{"model": "image VQ-VAE", "dataset": "retinal OCT scans (Kermany 2017)", "train_examples": 98430, "image_size": 48, "crop_scale_min": 1, "horizontal_flip": true, "bottleneck": "vq", "downsampling_factor": 8, "encoder_arch": "resnet", "encoder_norm": "groupnorm", "encoder_activation": "relu", "encoder_weight_standardization": false, "encoder_depths": [3, 3, 3], "encoder_kernel_size": 3, "encoder_stem": "single", "encoder_avg_pool_shortcut": true, "encoder_widths": [80, 112, 176], "loss": "l1", "latent_channels": 4, "decoder_norm": "groupnorm", "decoder_activation": "silu", "decoder_weight_standardization": false, "decoder_widths": [48, 96, 192, 192], "decoder_blocks_per_level": 1, "decoder_block": "basic", "decoder_attention": false, "decoder_upsampling": "nearest_conv", "codebook_size": 256, "init": "orthogonal", "residual_init": "none", "optimizer": "adamw", "lr": 0.0015, "beta1": 0.9, "beta2": 0.95, "eps": 1e-08, "steps": 13100, "batch_size": 128, "epochs": 17.0, "lr_schedule": "wsd", "decay_fraction": 0.4, "final_lr_fraction": 0.05, "warmup_steps": 1310, "weight_decay": 0.0}
Rows from block 0 of the decoder, named by matrix and row number. Rows with one number belong to one channel. Each number is 200 + 30 x the weight over the matrix's rms, rounded and kept within 0 to 999. All counts start at 0.
# convs0: first 3x3 conv (decoder.mid.0.convs.0.weight, 192x192x3x3), inputs 189-191, a 3x3 kernel for each
# convs1: second 3x3 conv (decoder.mid.0.convs.1.weight, 192x192x3x3, transposed), outputs 189-191, a 3x3 kernel for each
convs0.28,204,191,202,233,185,212,153,170,182,233,182,188,197,189,177,198,200,152,195,139,206,255,232,197,185,183,210
convs0.29,190,206,202,198,221,213,196,212,206,201,186,168,212,223,215,196,194,230,219,256,208,232,229,191,189,217,239
convs0.30,185,162,177,195,192,192,200,187,194,212,178,172,168,188,198,176,217,174,187,178,198,188,182,173,192,210,202
convs0.31,179,191,205,215,231,187,223,196,179,240,197,153,203,202,188,151,167,221,219,209,220,174,213,201,189,181,237
convs0.32,199,208,188,188,197,187,213,172,192,164,193,218,250,197,207,214,212,205,219,186,206,221,229,211,221,195,233
convs0.33,192,190,220,192,193,180,205,188,161,204,260,229,168,202,185,149,173,191,175,224,206,216,188,240,212,157,178
convs0.34,204,214,179,196,232,202,212,196,222,226,171,167,213,201,237,260,201,286,211,213,248,191,210,218,211,221,175
convs0.35,213,207,241,219,215,189,195,209,171,263,191,170,213,224,174,198,192,210,195,218,231,237,172,205,205,219,200
convs0.36,181,190,217,191,213,176,201,222,203,239,226,209,168,176,180,200,228,216,246,162,205,237,210,202,216,221,186
convs0.37,98,68,112,169,174,169,109,113,88,207,141,142,224,201,219,189,112,174,273,286,286,258,276,215,198,197,181
convs0.38,117,112,48,156,139,140,86,151,77,71,271,183,200,292,160,216,254,126,224,222,197,196,173,121,186,194,197
convs0.39,207,198,217,168,193,207,201,194,178,188,199,172,188,194,228,141,168,240,224,212,219,212,189,225,155,176,179
convs0.40,206,189,180,190,189,227,231,187,180,208,193,220,163,195,217,160,179,168,202,238,246,240,239,195,214,210,232
convs0.41,208,189,192,195,191,212,191,196,208,223,194,243,197,201,223,218,191,193,194,210,220,243,231,188,188,205,195
convs0.42,183,193,192,202,200,205,175,188,196,236,170,154,156,197,179,198,201,185,201,200,202,206,195,198,228,200,219
convs0.43,182,178,173,168,174,176,198,188,206,169,132,231,141,180,179,216,220,167,190,211,165,207,213,206,195,204,230
convs0.44,190,192,172,199,189,224,195,195,186,160,217,268,210,182,221,183,203,211,242,204,224,187,196,175,226,193,248
convs0.45,169,193,183,192,227,197,196,187,165,168,200,199,198,176,214,205,194,176,205,203,233,157,210,222,249,195,214
convs0.46,161,188,183,182,198,188,179,212,189,231,220,211,166,243,200,117,224,219,209,194,225,184,237,202,213,157,174
convs0.47,180,184,190,189,170,213,214,227,171,238,175,180,262,191,157,237,207,174,231,220,219,191,206,206,218,256,176
convs0.48,120,99,87,185,170,168,198,200,208,107,204,217,191,209,202,210,175,191,151,138,181,127,132,158,221,242,205
convs0.49,181,212,183,186,208,202,190,200,212,151,194,214,213,199,170,230,270,228,155,215,162,230,160,186,226,168,191
convs0.50,118,104,143,152,177,181,190,191,154,235,249,210,248,107,200,197,218,218,200,227,199,250,193,174,184,196,171
convs0.51,198,204,185,227,196,205,194,190,197,203,163,190,200,183,210,141,157,238,200,227,225,213,182,210,213,194,243
convs0.52,193,207,178,176,194,201,206,207,213,160,190,181,154,211,166,195,157,191,241,177,172,201,218,150,191,184,216
convs0.53,116,116,129,164,156,181,148,92,130,170,161,106,154,156,196,124,184,179,243,212,201,245,260,185,169,149,172
convs0.54,209,159,214,184,222,209,235,207,210,170,214,151,190,238,169,203,228,223,248,230,190,212,238,199,220,233,210
convs0.55,162,159,173,227,191,200,215,213,216,211,165,206,189,202,207,214,226,238,226,194,186,130,149,150,193,173,185
convs0.56,191,200,173,185,186,201,219,205,211,196,184,251,221,208,201,222,196,196,236,225,237,206,219,192,173,167,199
convs0.57,127,214,191,188,170,181,202,204,204,282,141,120,283,95,199,160,168,196,192,244,238,217,160,175,188,245,202
convs0.58,209,196,191,192,200,189,223,180,199,228,170,175,244,173,223,243,231,216,176,190,217,218,182,210,192,228,183
convs0.59,217,217,224,196,206,203,199,191,210,174,247,194,193,173,194,186,202,233,167,182,172,183,198,249,236,187,189
convs0.60,210,207,164,192,217,205,188,213,207,251,207,257,168,201,175,183,224,194,194,196,210,187,190,197,203,220,187
convs0.61,184,224,240,207,217,204,229,217,219,204,170,227,224,167,224,201,188,187,161,189,142,182,171,212,190,195,173
convs0.62,183,204,164,185,178,188,180,217,180,211,139,251,220,197,161,230,211,147,174,200,209,218,234,166,185,205,237
convs0.63,227,205,218,202,196,197,212,192,174,148,165,233,195,190,242,200,209,201,186,194,160,177,195,198,260,184,198
convs0.64,227,227,174,197,205,199,187,185,189,214,214,244,148,199,201,185,213,232,192,202,194,189,213,201,169,232,224
convs0.65,208,199,208,214,235,198,202,190,236,207,221,170,238,226,219,161,230,195,184,287,205,208,203,213,224,191,193
convs0.66,208,205,194,186,216,177,175,168,203,203,211,170,201,130,206,253,213,261,189,214,223,192,198,182,235,202,228
convs0.67,212,175,202,213,192,186,193,212,207,241,182,183,155,134,150,229,148,177,196,248,218,212,175,188,220,244,225
convs0.68,184,207,203,176,204,207,181,198,171,224,192,191,211,182,196,199,198,176,192,202,215,215,193,166,195,204,167
convs0.69,168,199,196,185,202,215,195,193,192,235,165,197,228,194,171,190,187,180,201,222,158,246,191,192,185,209,192
convs0.70,221,184,190,191,192,208,178,207,206,205,161,228,186,209,215,236,299,202,215,219,247,208,187,191,244,241,180
convs0.71,206,226,199,196,196,179,184,198,213,183,197,181,188,193,182,231,207,220,214,210,217,212,175,196,163,209,236
convs0.72,185,203,206,211,189,190,197,195,197,189,155,195,167,190,192,163,196,195,176,191,157,251,213,204,191,180,194
convs0.73,187,184,196,210,217,236,197,200,224,213,177,158,187,205,179,231,177,172,201,230,230,206,200,182,219,202,194
convs0.74,208,205,200,202,214,196,195,202,194,209,189,239,177,216,215,187,215,203,203,169,179,205,229,201,247,199,184
convs0.75,180,173,205,197,194,195,184,199,196,291,239,236,191,153,243,218,157,178,205,182,202,167,180,187,229,234,242
convs0.76,179,212,190,172,175,179,214,220,183,197,198,234,235,212,199,176,207,244,197,212,178,210,215,193,182,212,205
convs0.77,167,212,221,200,215,185,202,214,185,170,186,220,200,191,266,249,188,262,201,181,199,199,241,128,211,178,207
convs0.78,200,207,199,194,179,210,201,210,191,204,167,227,215,222,223,211,226,244,220,191,224,172,182,198,245,185,220
convs0.79,197,208,199,192,196,184,207,202,196,227,195,214,192,185,203,140,230,245,169,194,174,205,186,288,186,218,220
convs0.80,198,202,171,195,224,178,190,203,160,174,180,187,140,159,175,162,184,168,184,239,217,204,176,180,182,206,191
convs0.81,164,190,188,230,194,190,220,191,213,191,191,179,183,215,201,256,188,162,239,235,229,183,212,150,218,185,209
convs0.82,198,202,190,164,204,212,159,205,189,184,225,212,166,215,186,129,160,245,202,165,190,226,263,185,165,190,226
convs0.83,204,204,162,179,184,187,209,208,202,250,239,283,180,221,209,270,201,192,198,200,203,210,213,173,190,206,204
convs0.84,181,194,204,195,194,211,174,188,182,177,212,199,162,220,213,223,187,177,171,175,175,211,187,180,235,205,210
convs0.85,213,192,201,221,205,193,144,198,206,176,147,224,155,171,208,185,197,206,204,250,246,216,221,187,200,201,199
convs0.86,209,218,172,205,222,187,179,220,196,182,200,218,182,185,198,206,192,216,206,201,214,183,215,211,200,206,166
convs0.87,172,204,207,191,188,210,190,197,192,199,175,253,170,227,201,276,227,196,198,189,153,248,254,222,159,194,191
convs0.88,201,204,208,199,217,204,221,234,191,198,251,225,236,220,232,164,182,174,194,163,229,245,192,189,232,196,175
convs0.89,195,185,174,218,181,197,203,182,206,212,197,231,213,202,228,215,269,247,179,220,230,197,203,226,213,181,214
convs0.90,162,211,212,214,236,204,210,217,193,212,185,230,220,157,216,230,211,206,168,235,219,190,249,181,209,270,228
convs0.91,207,207,178,203,205,211,235,171,179,210,227,280,194,217,191,236,151,202,190,213,240,188,189,171,198,201,178
convs0.92,159,213,204,183,213,192,189,198,221,232,219,177,161,152,215,227,176,181,208,206,222,174,235,187,214,192,224
convs0.93,211,207,208,211,184,253,178,191,196,213,198,215,194,236,209,145,262,240,171,206,205,198,200,201,211,218,200
convs0.94,181,212,201,171,199,204,184,215,216,230,209,216,228,205,183,218,187,163,198,172,188,179,225,204,246,200,199
convs0.95,174,188,193,213,176,199,174,185,187,166,170,193,247,185,186,232,188,249,189,178,204,194,165,189,195,217,200
convs0.96,209,176,207,219,200,220,194,178,193,211,180,179,203,192,181,164,212,147,170,206,203,233,191,212,237,184,249
convs0.97,237,209,194,202,202,208,174,166,173,141,173,201,234,196,182,250,257,183,143,201,210,183,178,211,209,195,195
convs0.98,186,179,194,198,186,192,224,188,194,172,222,203,178,230,203,213,184,191,190,168,173,207,197,210,251,234,212
convs0.99,232,190,187,192,203,181,237,176,206,210,179,185,210,205,181,268,198,178,187,217,162,245,190,202,155,201,232
convs0.100,192,206,210,191,191,226,214,227,187,224,259,221,193,235,170,178,201,197,218,213,228,211,191,256,212,202,182
convs0.101,200,185,235,213,201,183,232,208,213,158,197,180,193,184,242,147,171,187,197,254,207,232,174,256,190,202,164
convs0.102,154,195,185,187,188,201,166,224,198,128,157,279,144,168,262,184,182,218,215,217,229,155,190,175,227,241,225
convs0.103,191,198,192,210,190,181,215,191,171,199,206,189,163,212,196,159,179,157,182,223,209,182,162,212,180,158,205
convs0.104,175,199,161,174,190,180,202,211,172,209,205,190,196,191,191,199,182,187,249,210,183,178,209,127,243,219,203
convs0.105,199,210,208,200,199,201,218,173,203,178,153,214,217,200,204,174,214,202,213,259,242,181,165,211,211,190,208
convs0.106,215,189,216,186,166,217,201,208,200,160,212,173,169,182,208,264,174,204,195,196,215,192,163,214,198,229,201
convs0.107,191,206,214,223,203,212,193,205,206,198,291,224,240,175,259,142,205,180,206,190,204,202,198,239,221,211,213
convs0.108,210,204,190,227,233,192,193,186,178,241,227,200,221,211,192,162,222,206,217,236,212,227,198,190,188,196,201
convs0.109,203,199,187,191,235,214,178,195,195,166,223,212,287,201,191,199,256,221,182,218,255,204,239,212,173,265,180
convs0.110,177,193,171,201,201,201,199,189,175,207,158,214,148,201,219,209,250,258,250,210,249,174,209,176,189,285,256
convs0.111,190,216,183,199,210,165,232,191,159,197,172,211,188,213,203,208,225,162,217,159,242,181,190,188,187,214,254
convs0.112,201,173,183,192,204,201,203,188,200,258,289,197,163,217,230,221,207,192,227,200,204,169,204,175,219,209,224
convs0.113,185,179,222,220,185,185,201,192,173,197,181,205,175,199,207,210,180,201,231,199,231,196,200,131,172,187,195
convs0.114,185,204,200,190,193,190,178,231,201,192,223,189,222,221,220,159,196,197,244,217,173,224,210,254,167,186,174
convs0.115,123,91,107,176,197,165,0,47,44,161,249,234,148,165,114,160,136,99,237,276,278,207,236,280,193,181,159
convs0.116,188,164,171,169,252,153,154,184,165,231,212,162,226,91,155,214,170,206,192,206,224,189,173,187,196,245,201
convs0.117,200,239,176,213,222,204,235,187,166,247,217,173,247,206,175,245,205,202,193,193,296,211,251,155,189,227,229
convs0.118,188,203,213,179,219,215,172,186,201,203,208,244,236,235,246,164,186,187,201,181,268,198,250,226,201,215,220
convs0.119,191,191,220,197,191,208,210,201,207,256,190,217,189,200,212,214,232,196,223,200,274,225,177,221,221,186,216
convs0.120,182,195,191,195,175,191,190,206,190,168,156,207,243,211,206,220,196,190,206,206,188,157,202,219,237,155,185
convs0.121,235,215,185,197,225,201,210,229,165,179,210,236,212,173,264,172,210,229,198,219,175,186,179,232,181,218,213
convs0.122,206,174,195,201,188,208,201,194,209,165,205,223,206,212,208,204,170,238,181,206,193,210,182,202,208,210,224
convs0.123,189,215,194,197,217,191,211,212,218,161,179,235,228,192,223,190,207,183,236,154,158,197,205,172,222,225,233
convs0.124,207,207,169,161,169,204,204,198,218,211,188,217,267,192,152,155,240,201,182,142,186,217,196,151,174,148,225
convs0.125,195,186,200,212,193,180,221,200,198,194,169,223,202,230,177,211,180,177,213,231,217,176,178,208,218,203,240
convs0.126,157,211,180,186,209,188,213,212,204,175,177,175,215,203,167,161,192,126,200,211,229,165,157,185,219,251,236
convs0.127,208,172,186,218,183,158,215,195,161,184,202,145,150,193,176,154,164,236,192,183,239,214,204,185,197,193,213
convs0.128,184,176,207,189,226,211,136,133,148,221,245,258,129,191,144,121,158,197,203,199,200,182,158,196,241,239,177
convs0.129,189,190,178,199,217,191,195,200,180,190,226,220,131,185,180,164,109,156,210,202,221,199,229,199,175,222,154
convs0.130,184,191,192,230,187,218,183,193,182,211,196,258,196,187,176,287,227,162,218,246,243,188,203,167,200,229,232
convs0.131,179,179,214,212,214,194,197,225,192,225,227,196,131,201,188,222,210,170,199,206,209,196,197,190,216,230,214
convs0.132,221,187,174,225,218,215,109,126,107,235,190,201,190,241,172,128,217,179,219,239,209,189,205,265,181,193,205
convs0.133,201,216,169,197,217,200,209,187,183,214,185,220,165,194,216,246,200,167,199,184,192,197,175,174,197,187,170
convs0.134,176,234,195,183,175,176,210,219,189,164,198,185,184,212,177,155,216,156,173,148,199,180,187,216,216,203,193
convs0.135,227,208,190,190,187,205,190,193,188,217,198,218,218,179,210,222,158,153,220,206,220,198,206,215,175,159,220
convs0.136,192,171,190,188,201,186,180,215,214,223,249,187,200,193,208,197,164,224,238,170,241,212,199,159,201,194,189
convs1.28,203,206,244,194,172,213,188,238,194,224,201,159,193,207,181,231,227,221,151,162,153,164,247,213,206,153,209
convs1.29,195,194,217,236,213,194,191,237,177,210,183,233,147,242,244,198,192,231,203,172,175,208,250,227,217,172,183
convs1.30,180,202,201,210,233,165,269,264,262,223,200,166,156,164,145,209,190,189,261,255,244,224,194,181,254,259,275
convs1.31,159,211,156,223,210,142,219,203,188,231,179,245,207,211,268,146,273,202,173,231,189,247,251,160,149,206,190
convs1.32,173,203,174,262,159,152,262,264,159,214,228,181,194,265,180,219,204,248,183,213,214,174,197,176,235,197,215
convs1.33,230,201,166,189,214,190,210,220,221,241,205,206,194,264,228,165,294,130,169,229,212,143,236,158,136,258,191
convs1.34,178,172,210,279,157,239,221,265,157,203,183,198,185,258,198,160,211,181,142,178,180,153,207,265,181,193,200
convs1.35,196,197,189,207,172,160,136,248,227,214,224,268,198,231,199,169,190,138,208,213,249,250,210,166,142,191,128
convs1.36,253,117,162,193,176,147,215,182,241,178,228,230,221,232,181,269,150,125,238,181,192,234,218,148,192,187,227
convs1.37,210,230,231,193,159,183,187,129,165,182,180,257,179,211,251,209,184,228,208,205,202,202,199,227,218,243,228
convs1.38,209,213,215,259,204,157,173,177,208,160,173,158,207,153,228,225,186,183,236,221,200,237,199,174,210,199,197
convs1.39,214,173,197,241,161,222,196,235,205,206,154,157,137,228,220,217,186,184,223,230,158,197,259,202,262,233,149
convs1.40,193,166,181,148,192,182,152,293,217,216,273,230,231,181,175,157,217,181,210,212,229,214,248,167,204,186,230
convs1.41,171,212,201,186,194,210,212,184,250,204,178,114,194,234,203,245,196,185,189,215,186,216,237,184,187,140,166
convs1.42,159,203,212,181,202,192,182,204,208,176,160,198,182,201,209,166,220,208,217,180,183,202,209,216,218,212,165
convs1.43,238,299,259,178,210,229,249,224,279,236,194,156,261,237,220,172,261,177,210,228,210,234,205,184,204,225,180
convs1.44,202,200,199,222,181,214,242,175,233,209,235,188,260,279,193,205,127,194,168,207,196,197,213,221,192,238,144
convs1.45,234,170,188,194,184,237,273,232,161,212,227,177,262,182,188,202,184,269,183,217,183,212,234,232,141,246,233
convs1.46,211,212,238,147,221,194,232,261,246,201,185,246,160,165,226,186,191,175,161,202,204,226,205,221,162,223,262
convs1.47,220,218,237,225,212,185,236,197,218,179,217,179,202,241,153,207,227,196,167,175,173,139,192,227,167,207,244
convs1.48,221,213,188,197,161,164,198,182,153,203,223,211,193,196,182,191,201,214,171,162,178,175,167,221,186,219,216
convs1.49,181,192,233,151,215,219,220,249,189,166,235,233,192,159,219,182,250,207,188,231,185,172,225,229,129,188,211
convs1.50,224,215,204,231,220,164,208,185,164,230,202,238,206,169,255,193,131,256,191,263,229,149,125,210,188,229,177
convs1.51,219,172,195,227,175,183,242,282,170,169,216,223,199,197,186,230,119,174,192,203,213,223,159,186,225,191,210
convs1.52,192,232,256,185,216,198,186,155,277,200,217,158,182,188,175,214,205,204,222,210,187,274,243,190,220,165,105
convs1.53,219,221,248,183,213,154,234,227,204,201,203,198,153,219,223,176,141,174,207,204,204,178,140,140,197,159,171
convs1.54,278,219,156,197,170,162,152,221,194,203,210,200,248,233,198,255,220,132,207,194,202,212,174,133,256,208,155
convs1.55,161,188,168,155,199,170,213,223,216,246,178,227,214,165,219,224,216,206,234,189,217,214,223,224,173,182,195
convs1.56,217,168,150,179,194,146,177,212,182,168,167,192,254,216,189,186,138,235,202,209,220,211,220,168,196,157,151
convs1.57,227,217,183,228,217,214,252,274,188,201,186,210,219,170,217,195,220,203,211,205,182,152,183,225,201,255,196
convs1.58,227,194,207,214,203,231,177,199,132,253,235,220,144,185,167,296,225,163,215,162,223,189,206,198,244,235,238
convs1.59,195,165,162,222,217,146,159,194,207,218,169,195,239,227,215,263,191,185,168,194,224,216,193,180,211,239,175
convs1.60,161,205,216,187,211,270,193,157,226,262,206,215,224,228,207,173,212,208,145,237,192,191,184,270,158,179,198
convs1.61,80,148,180,213,232,179,236,213,208,233,203,216,175,179,211,231,145,138,257,261,215,219,192,210,233,146,224
convs1.62,162,239,194,150,207,231,264,205,221,231,217,149,179,191,210,122,259,286,95,185,193,179,215,238,260,80,198
convs1.63,152,179,222,174,178,199,166,213,242,258,185,210,233,253,180,155,206,172,168,223,214,127,146,187,172,99,236
convs1.64,233,209,165,235,184,192,261,218,272,208,259,155,204,210,217,230,247,154,206,221,218,240,231,181,202,175,217
convs1.65,189,221,221,216,249,227,134,216,244,158,182,229,230,146,221,225,210,184,181,202,224,223,250,190,166,210,219
convs1.66,165,202,190,229,220,200,146,186,253,168,195,232,134,241,152,239,195,225,159,188,118,199,186,218,240,217,171
convs1.67,155,172,180,201,247,150,204,253,150,199,176,235,199,166,245,196,248,182,238,184,200,234,236,177,197,139,177
convs1.68,189,260,260,214,177,261,137,176,228,176,241,245,171,267,214,202,230,157,177,228,219,188,152,243,171,180,165
convs1.69,238,246,160,192,210,235,175,191,227,253,219,262,175,197,201,268,190,210,186,185,184,277,221,201,232,174,224
convs1.70,237,194,141,220,169,256,200,253,145,243,147,246,173,204,256,174,154,205,180,167,248,261,170,212,240,130,197
convs1.71,205,219,140,238,239,207,200,201,192,224,189,198,246,165,214,286,235,262,156,208,216,228,163,224,200,244,182
convs1.72,188,238,191,220,214,219,188,187,169,184,206,177,176,261,156,229,161,214,168,151,209,207,188,175,249,214,146
convs1.73,200,231,180,171,180,206,162,177,145,207,156,212,261,205,196,201,171,171,184,183,186,212,232,190,183,143,192
convs1.74,153,210,193,163,174,212,208,195,180,191,200,219,212,158,197,125,210,196,219,251,139,172,209,177,183,205,157
convs1.75,186,222,207,211,220,232,208,243,200,209,231,220,185,214,166,140,180,195,231,193,210,193,230,261,213,189,255
convs1.76,188,183,137,277,203,142,176,139,228,152,251,214,245,215,116,328,234,211,236,236,223,183,163,225,235,244,212
convs1.77,256,209,154,183,248,197,226,174,253,218,257,155,197,195,239,242,158,188,159,194,214,202,193,141,214,185,171
convs1.78,184,198,176,213,219,227,183,219,246,173,197,238,176,216,166,223,200,237,150,187,196,158,186,256,178,171,260
convs1.79,169,204,154,227,205,164,254,214,203,165,168,258,213,188,226,231,173,290,129,226,270,221,154,186,230,220,150
convs1.80,195,254,192,263,153,204,174,212,236,172,221,244,168,193,217,238,167,195,176,191,160,225,243,154,220,203,111
convs1.81,224,183,116,183,205,211,170,190,134,245,178,129,199,194,180,168,205,266,210,232,153,208,266,217,179,195,139
convs1.82,230,183,175,214,209,205,205,258,210,148,186,229,207,226,243,182,258,196,234,200,209,190,233,195,192,115,170
convs1.83,204,229,159,217,169,173,247,188,222,222,275,195,185,229,101,165,201,171,155,178,216,239,195,202,158,180,188
convs1.84,228,198,223,180,227,210,221,280,207,243,175,219,238,222,223,187,234,185,180,154,142,199,229,254,197,207,217
convs1.85,159,164,198,224,220,186,194,269,185,183,231,203,182,157,225,145,235,245,210,171,189,235,224,208,168,191,187
convs1.86,151,178,240,175,164,267,255,237,142,185,260,161,177,234,167,157,69,189,188,173,255,171,180,272,171,144,243
convs1.87,162,156,165,243,199,240,235,192,189,199,130,207,180,182,215,137,215,335,174,207,262,157,201,213,232,181,165
convs1.88,197,179,237,245,212,238,151,231,226,231,265,244,169,241,190,188,244,135,218,221,213,176,228,144,223,200,210
convs1.89,253,217,219,204,239,201,193,187,158,188,172,212,186,251,194,171,240,268,202,218,202,121,214,233,135,181,251
convs1.90,230,194,180,192,217,196,147,209,223,227,177,206,232,230,171,254,185,197,229,243,152,205,207,205,122,190,188
convs1.91,201,164,173,174,210,219,222,243,173,191,226,166,182,141,233,229,130,205,236,225,220,237,226,234,167,173,219
convs1.92,233,185,187,211,240,209,243,217,163,212,161,148,218,172,231,215,189,292,219,201,205,228,211,214,279,180,147
convs1.93,222,169,181,140,237,210,155,235,236,152,152,184,255,171,190,292,197,133,246,198,199,186,227,204,107,208,225
convs1.94,200,176,192,207,196,220,218,210,264,290,158,226,235,216,139,182,206,183,157,228,198,219,215,228,144,168,298
convs1.95,179,189,188,271,221,178,215,187,201,177,210,156,119,233,234,153,227,299,216,202,137,208,151,260,188,240,191
convs1.96,224,258,178,175,220,170,206,144,197,227,176,176,188,194,255,258,234,146,211,178,185,261,189,203,192,207,211
convs1.97,213,189,238,281,221,237,206,174,231,201,169,205,167,219,217,277,197,194,207,246,235,218,197,236,170,202,270
convs1.98,257,190,177,202,216,191,229,164,292,229,164,190,207,197,162,119,270,147,216,194,167,189,165,181,251,144,266
convs1.99,189,200,167,122,207,217,226,188,223,151,179,222,250,175,157,168,265,243,151,233,200,168,214,180,195,149,190
convs1.100,200,171,183,185,185,181,178,192,173,207,177,175,239,173,220,204,110,142,221,210,186,186,178,190,174,203,196
convs1.101,219,186,162,233,191,238,169,274,195,200,215,250,161,209,184,221,69,223,186,190,207,172,167,204,190,162,215
convs1.102,203,191,156,245,232,167,237,207,229,119,164,202,196,163,200,187,209,326,212,211,251,134,218,269,155,147,263
convs1.103,179,186,170,228,258,206,201,221,202,138,168,170,195,170,264,247,133,149,193,210,233,207,152,215,183,210,194
convs1.104,246,206,150,183,205,170,181,161,218,182,172,149,217,200,204,177,269,204,179,215,218,198,237,167,157,193,198
convs1.105,262,201,141,193,207,222,189,210,172,173,158,247,169,194,204,257,192,202,189,211,227,247,180,204,246,154,168
convs1.106,284,194,183,155,196,246,202,220,177,107,217,247,185,172,213,238,152,226,178,158,192,204,165,217,187,203,215
convs1.107,124,150,147,262,210,201,239,198,163,149,142,263,223,280,204,139,183,276,243,189,238,217,151,136,146,210,231
convs1.108,257,170,185,233,208,238,158,258,173,107,187,221,241,210,197,245,190,90,225,273,235,188,204,221,129,216,199
convs1.109,168,193,154,277,190,165,202,228,127,229,170,153,196,160,205,174,199,347,232,176,245,228,189,220,155,105,206
convs1.110,247,216,153,160,244,132,178,203,280,164,150,255,163,225,186,188,228,174,161,239,170,184,263,165,108,184,174
convs1.111,175,212,225,206,277,205,245,167,206,238,160,235,171,219,186,153,200,121,207,179,189,188,190,194,164,147,207
convs1.112,209,219,172,151,220,211,184,181,158,220,159,158,193,113,294,153,193,304,259,102,202,152,188,246,213,168,215
convs1.113,220,198,207,216,215,222,154,260,199,212,177,216,247,144,235,206,90,257,202,166,231,215,179,204,196,133,227
convs1.114,209,197,218,136,192,205,221,254,237,200,162,217,188,197,198,199,161,208,193,201,248,182,202,199,147,191,163
convs1.115,238,240,197,257,239,190,183,179,163,197,197,274,214,166,180,205,222,166,200,200,189,207,199,225,205,262,227
convs1.116,193,175,204,196,200,202,210,171,213,186,144,181,205,177,185,221,83,232,182,213,231,219,175,214,204,169,226
convs1.117,226,154,174,247,179,242,185,280,158,226,142,198,203,192,218,227,180,235,182,223,183,210,210,202,144,204,156
convs1.118,239,251,182,265,190,239,195,207,159,220,192,169,207,213,190,197,183,259,202,232,202,189,199,180,182,112,294
convs1.119,214,171,173,223,158,212,244,248,229,160,192,192,197,201,171,186,185,200,179,211,211,204,198,160,199,125,194
convs1.120,185,213,212,220,218,196,214,162,205,172,129,177,230,211,204,247,210,265,203,210,188,206,248,147,234,154,192
convs1.121,188,195,240,166,250,218,165,174,193,215,187,174,227,196,145,145,157,226,193,251,216,169,171,198,250,125,186
convs1.122,231,211,265,238,207,223,93,199,202,222,157,251,211,163,201,190,194,253,208,166,137,221,175,256,185,261,160
convs1.123,267,212,160,191,176,260,218,127,188,249,176,181,255,201,213,186,160,234,190,191,234,166,209,193,193,162,243
convs1.124,144,245,178,159,157,207,238,243,256,192,210,219,114,196,183,126,243,266,228,195,182,112,197,208,163,215,212
convs1.125,171,191,241,199,238,189,177,147,225,164,175,193,243,123,213,148,169,262,174,196,231,204,216,205,197,125,234
convs1.126,211,167,205,194,200,177,230,213,223,189,196,135,224,173,184,195,150,252,191,257,128,168,196,217,218,157,176
convs1.127,241,129,197,188,212,261,154,264,239,135,203,184,195,259,226,225,178,160,173,181,155,202,212,207,201,191,153
convs1.128,224,218,205,216,235,221,249,179,244,196,220,190,208,178,194,203,242,165,195,186,175,185,218,212,202,174,178
convs1.129,190,205,241,184,146,203,133,219,177,256,192,163,281,152,162,225,151,163,249,256,147,167,220,190,113,123,200
convs1.130,184,203,152,242,208,183,156,217,182,187,153,162,264,166,189,184,159,171,212,174,208,192,231,253,171,117,186
convs1.131,163,145,203,194,249,174,231,204,214,191,157,220,194,193,210,185,58,233,167,227,223,244,157,219,214,170,139
convs1.132,228,233,218,174,203,182,238,197,210,178,192,231,231,232,210,227,191,174,184,165,183,180,195,147,195,210,186
convs1.133,194,232,191,197,184,215,206,185,205,124,183,279,125,212,209,157,256,113,171,217,214,132,211,225,138,203,251
convs1.134,177,202,212,230,190,161,242,221,186,187,123,224,175,171,237,236,209,234,108,204,230,138,181,158,162,163,207
convs1.135,227,191,185,255,189,200,247,184,182,133,236,170,176,207,191,296,162,198,178,193,220,173,207,290,181,154,219
convs1.136,196,149,238,189,186,192,205,257,149,152,215,171,198,216,170,176,212,208,214,191,199,182,207,141,154,170,172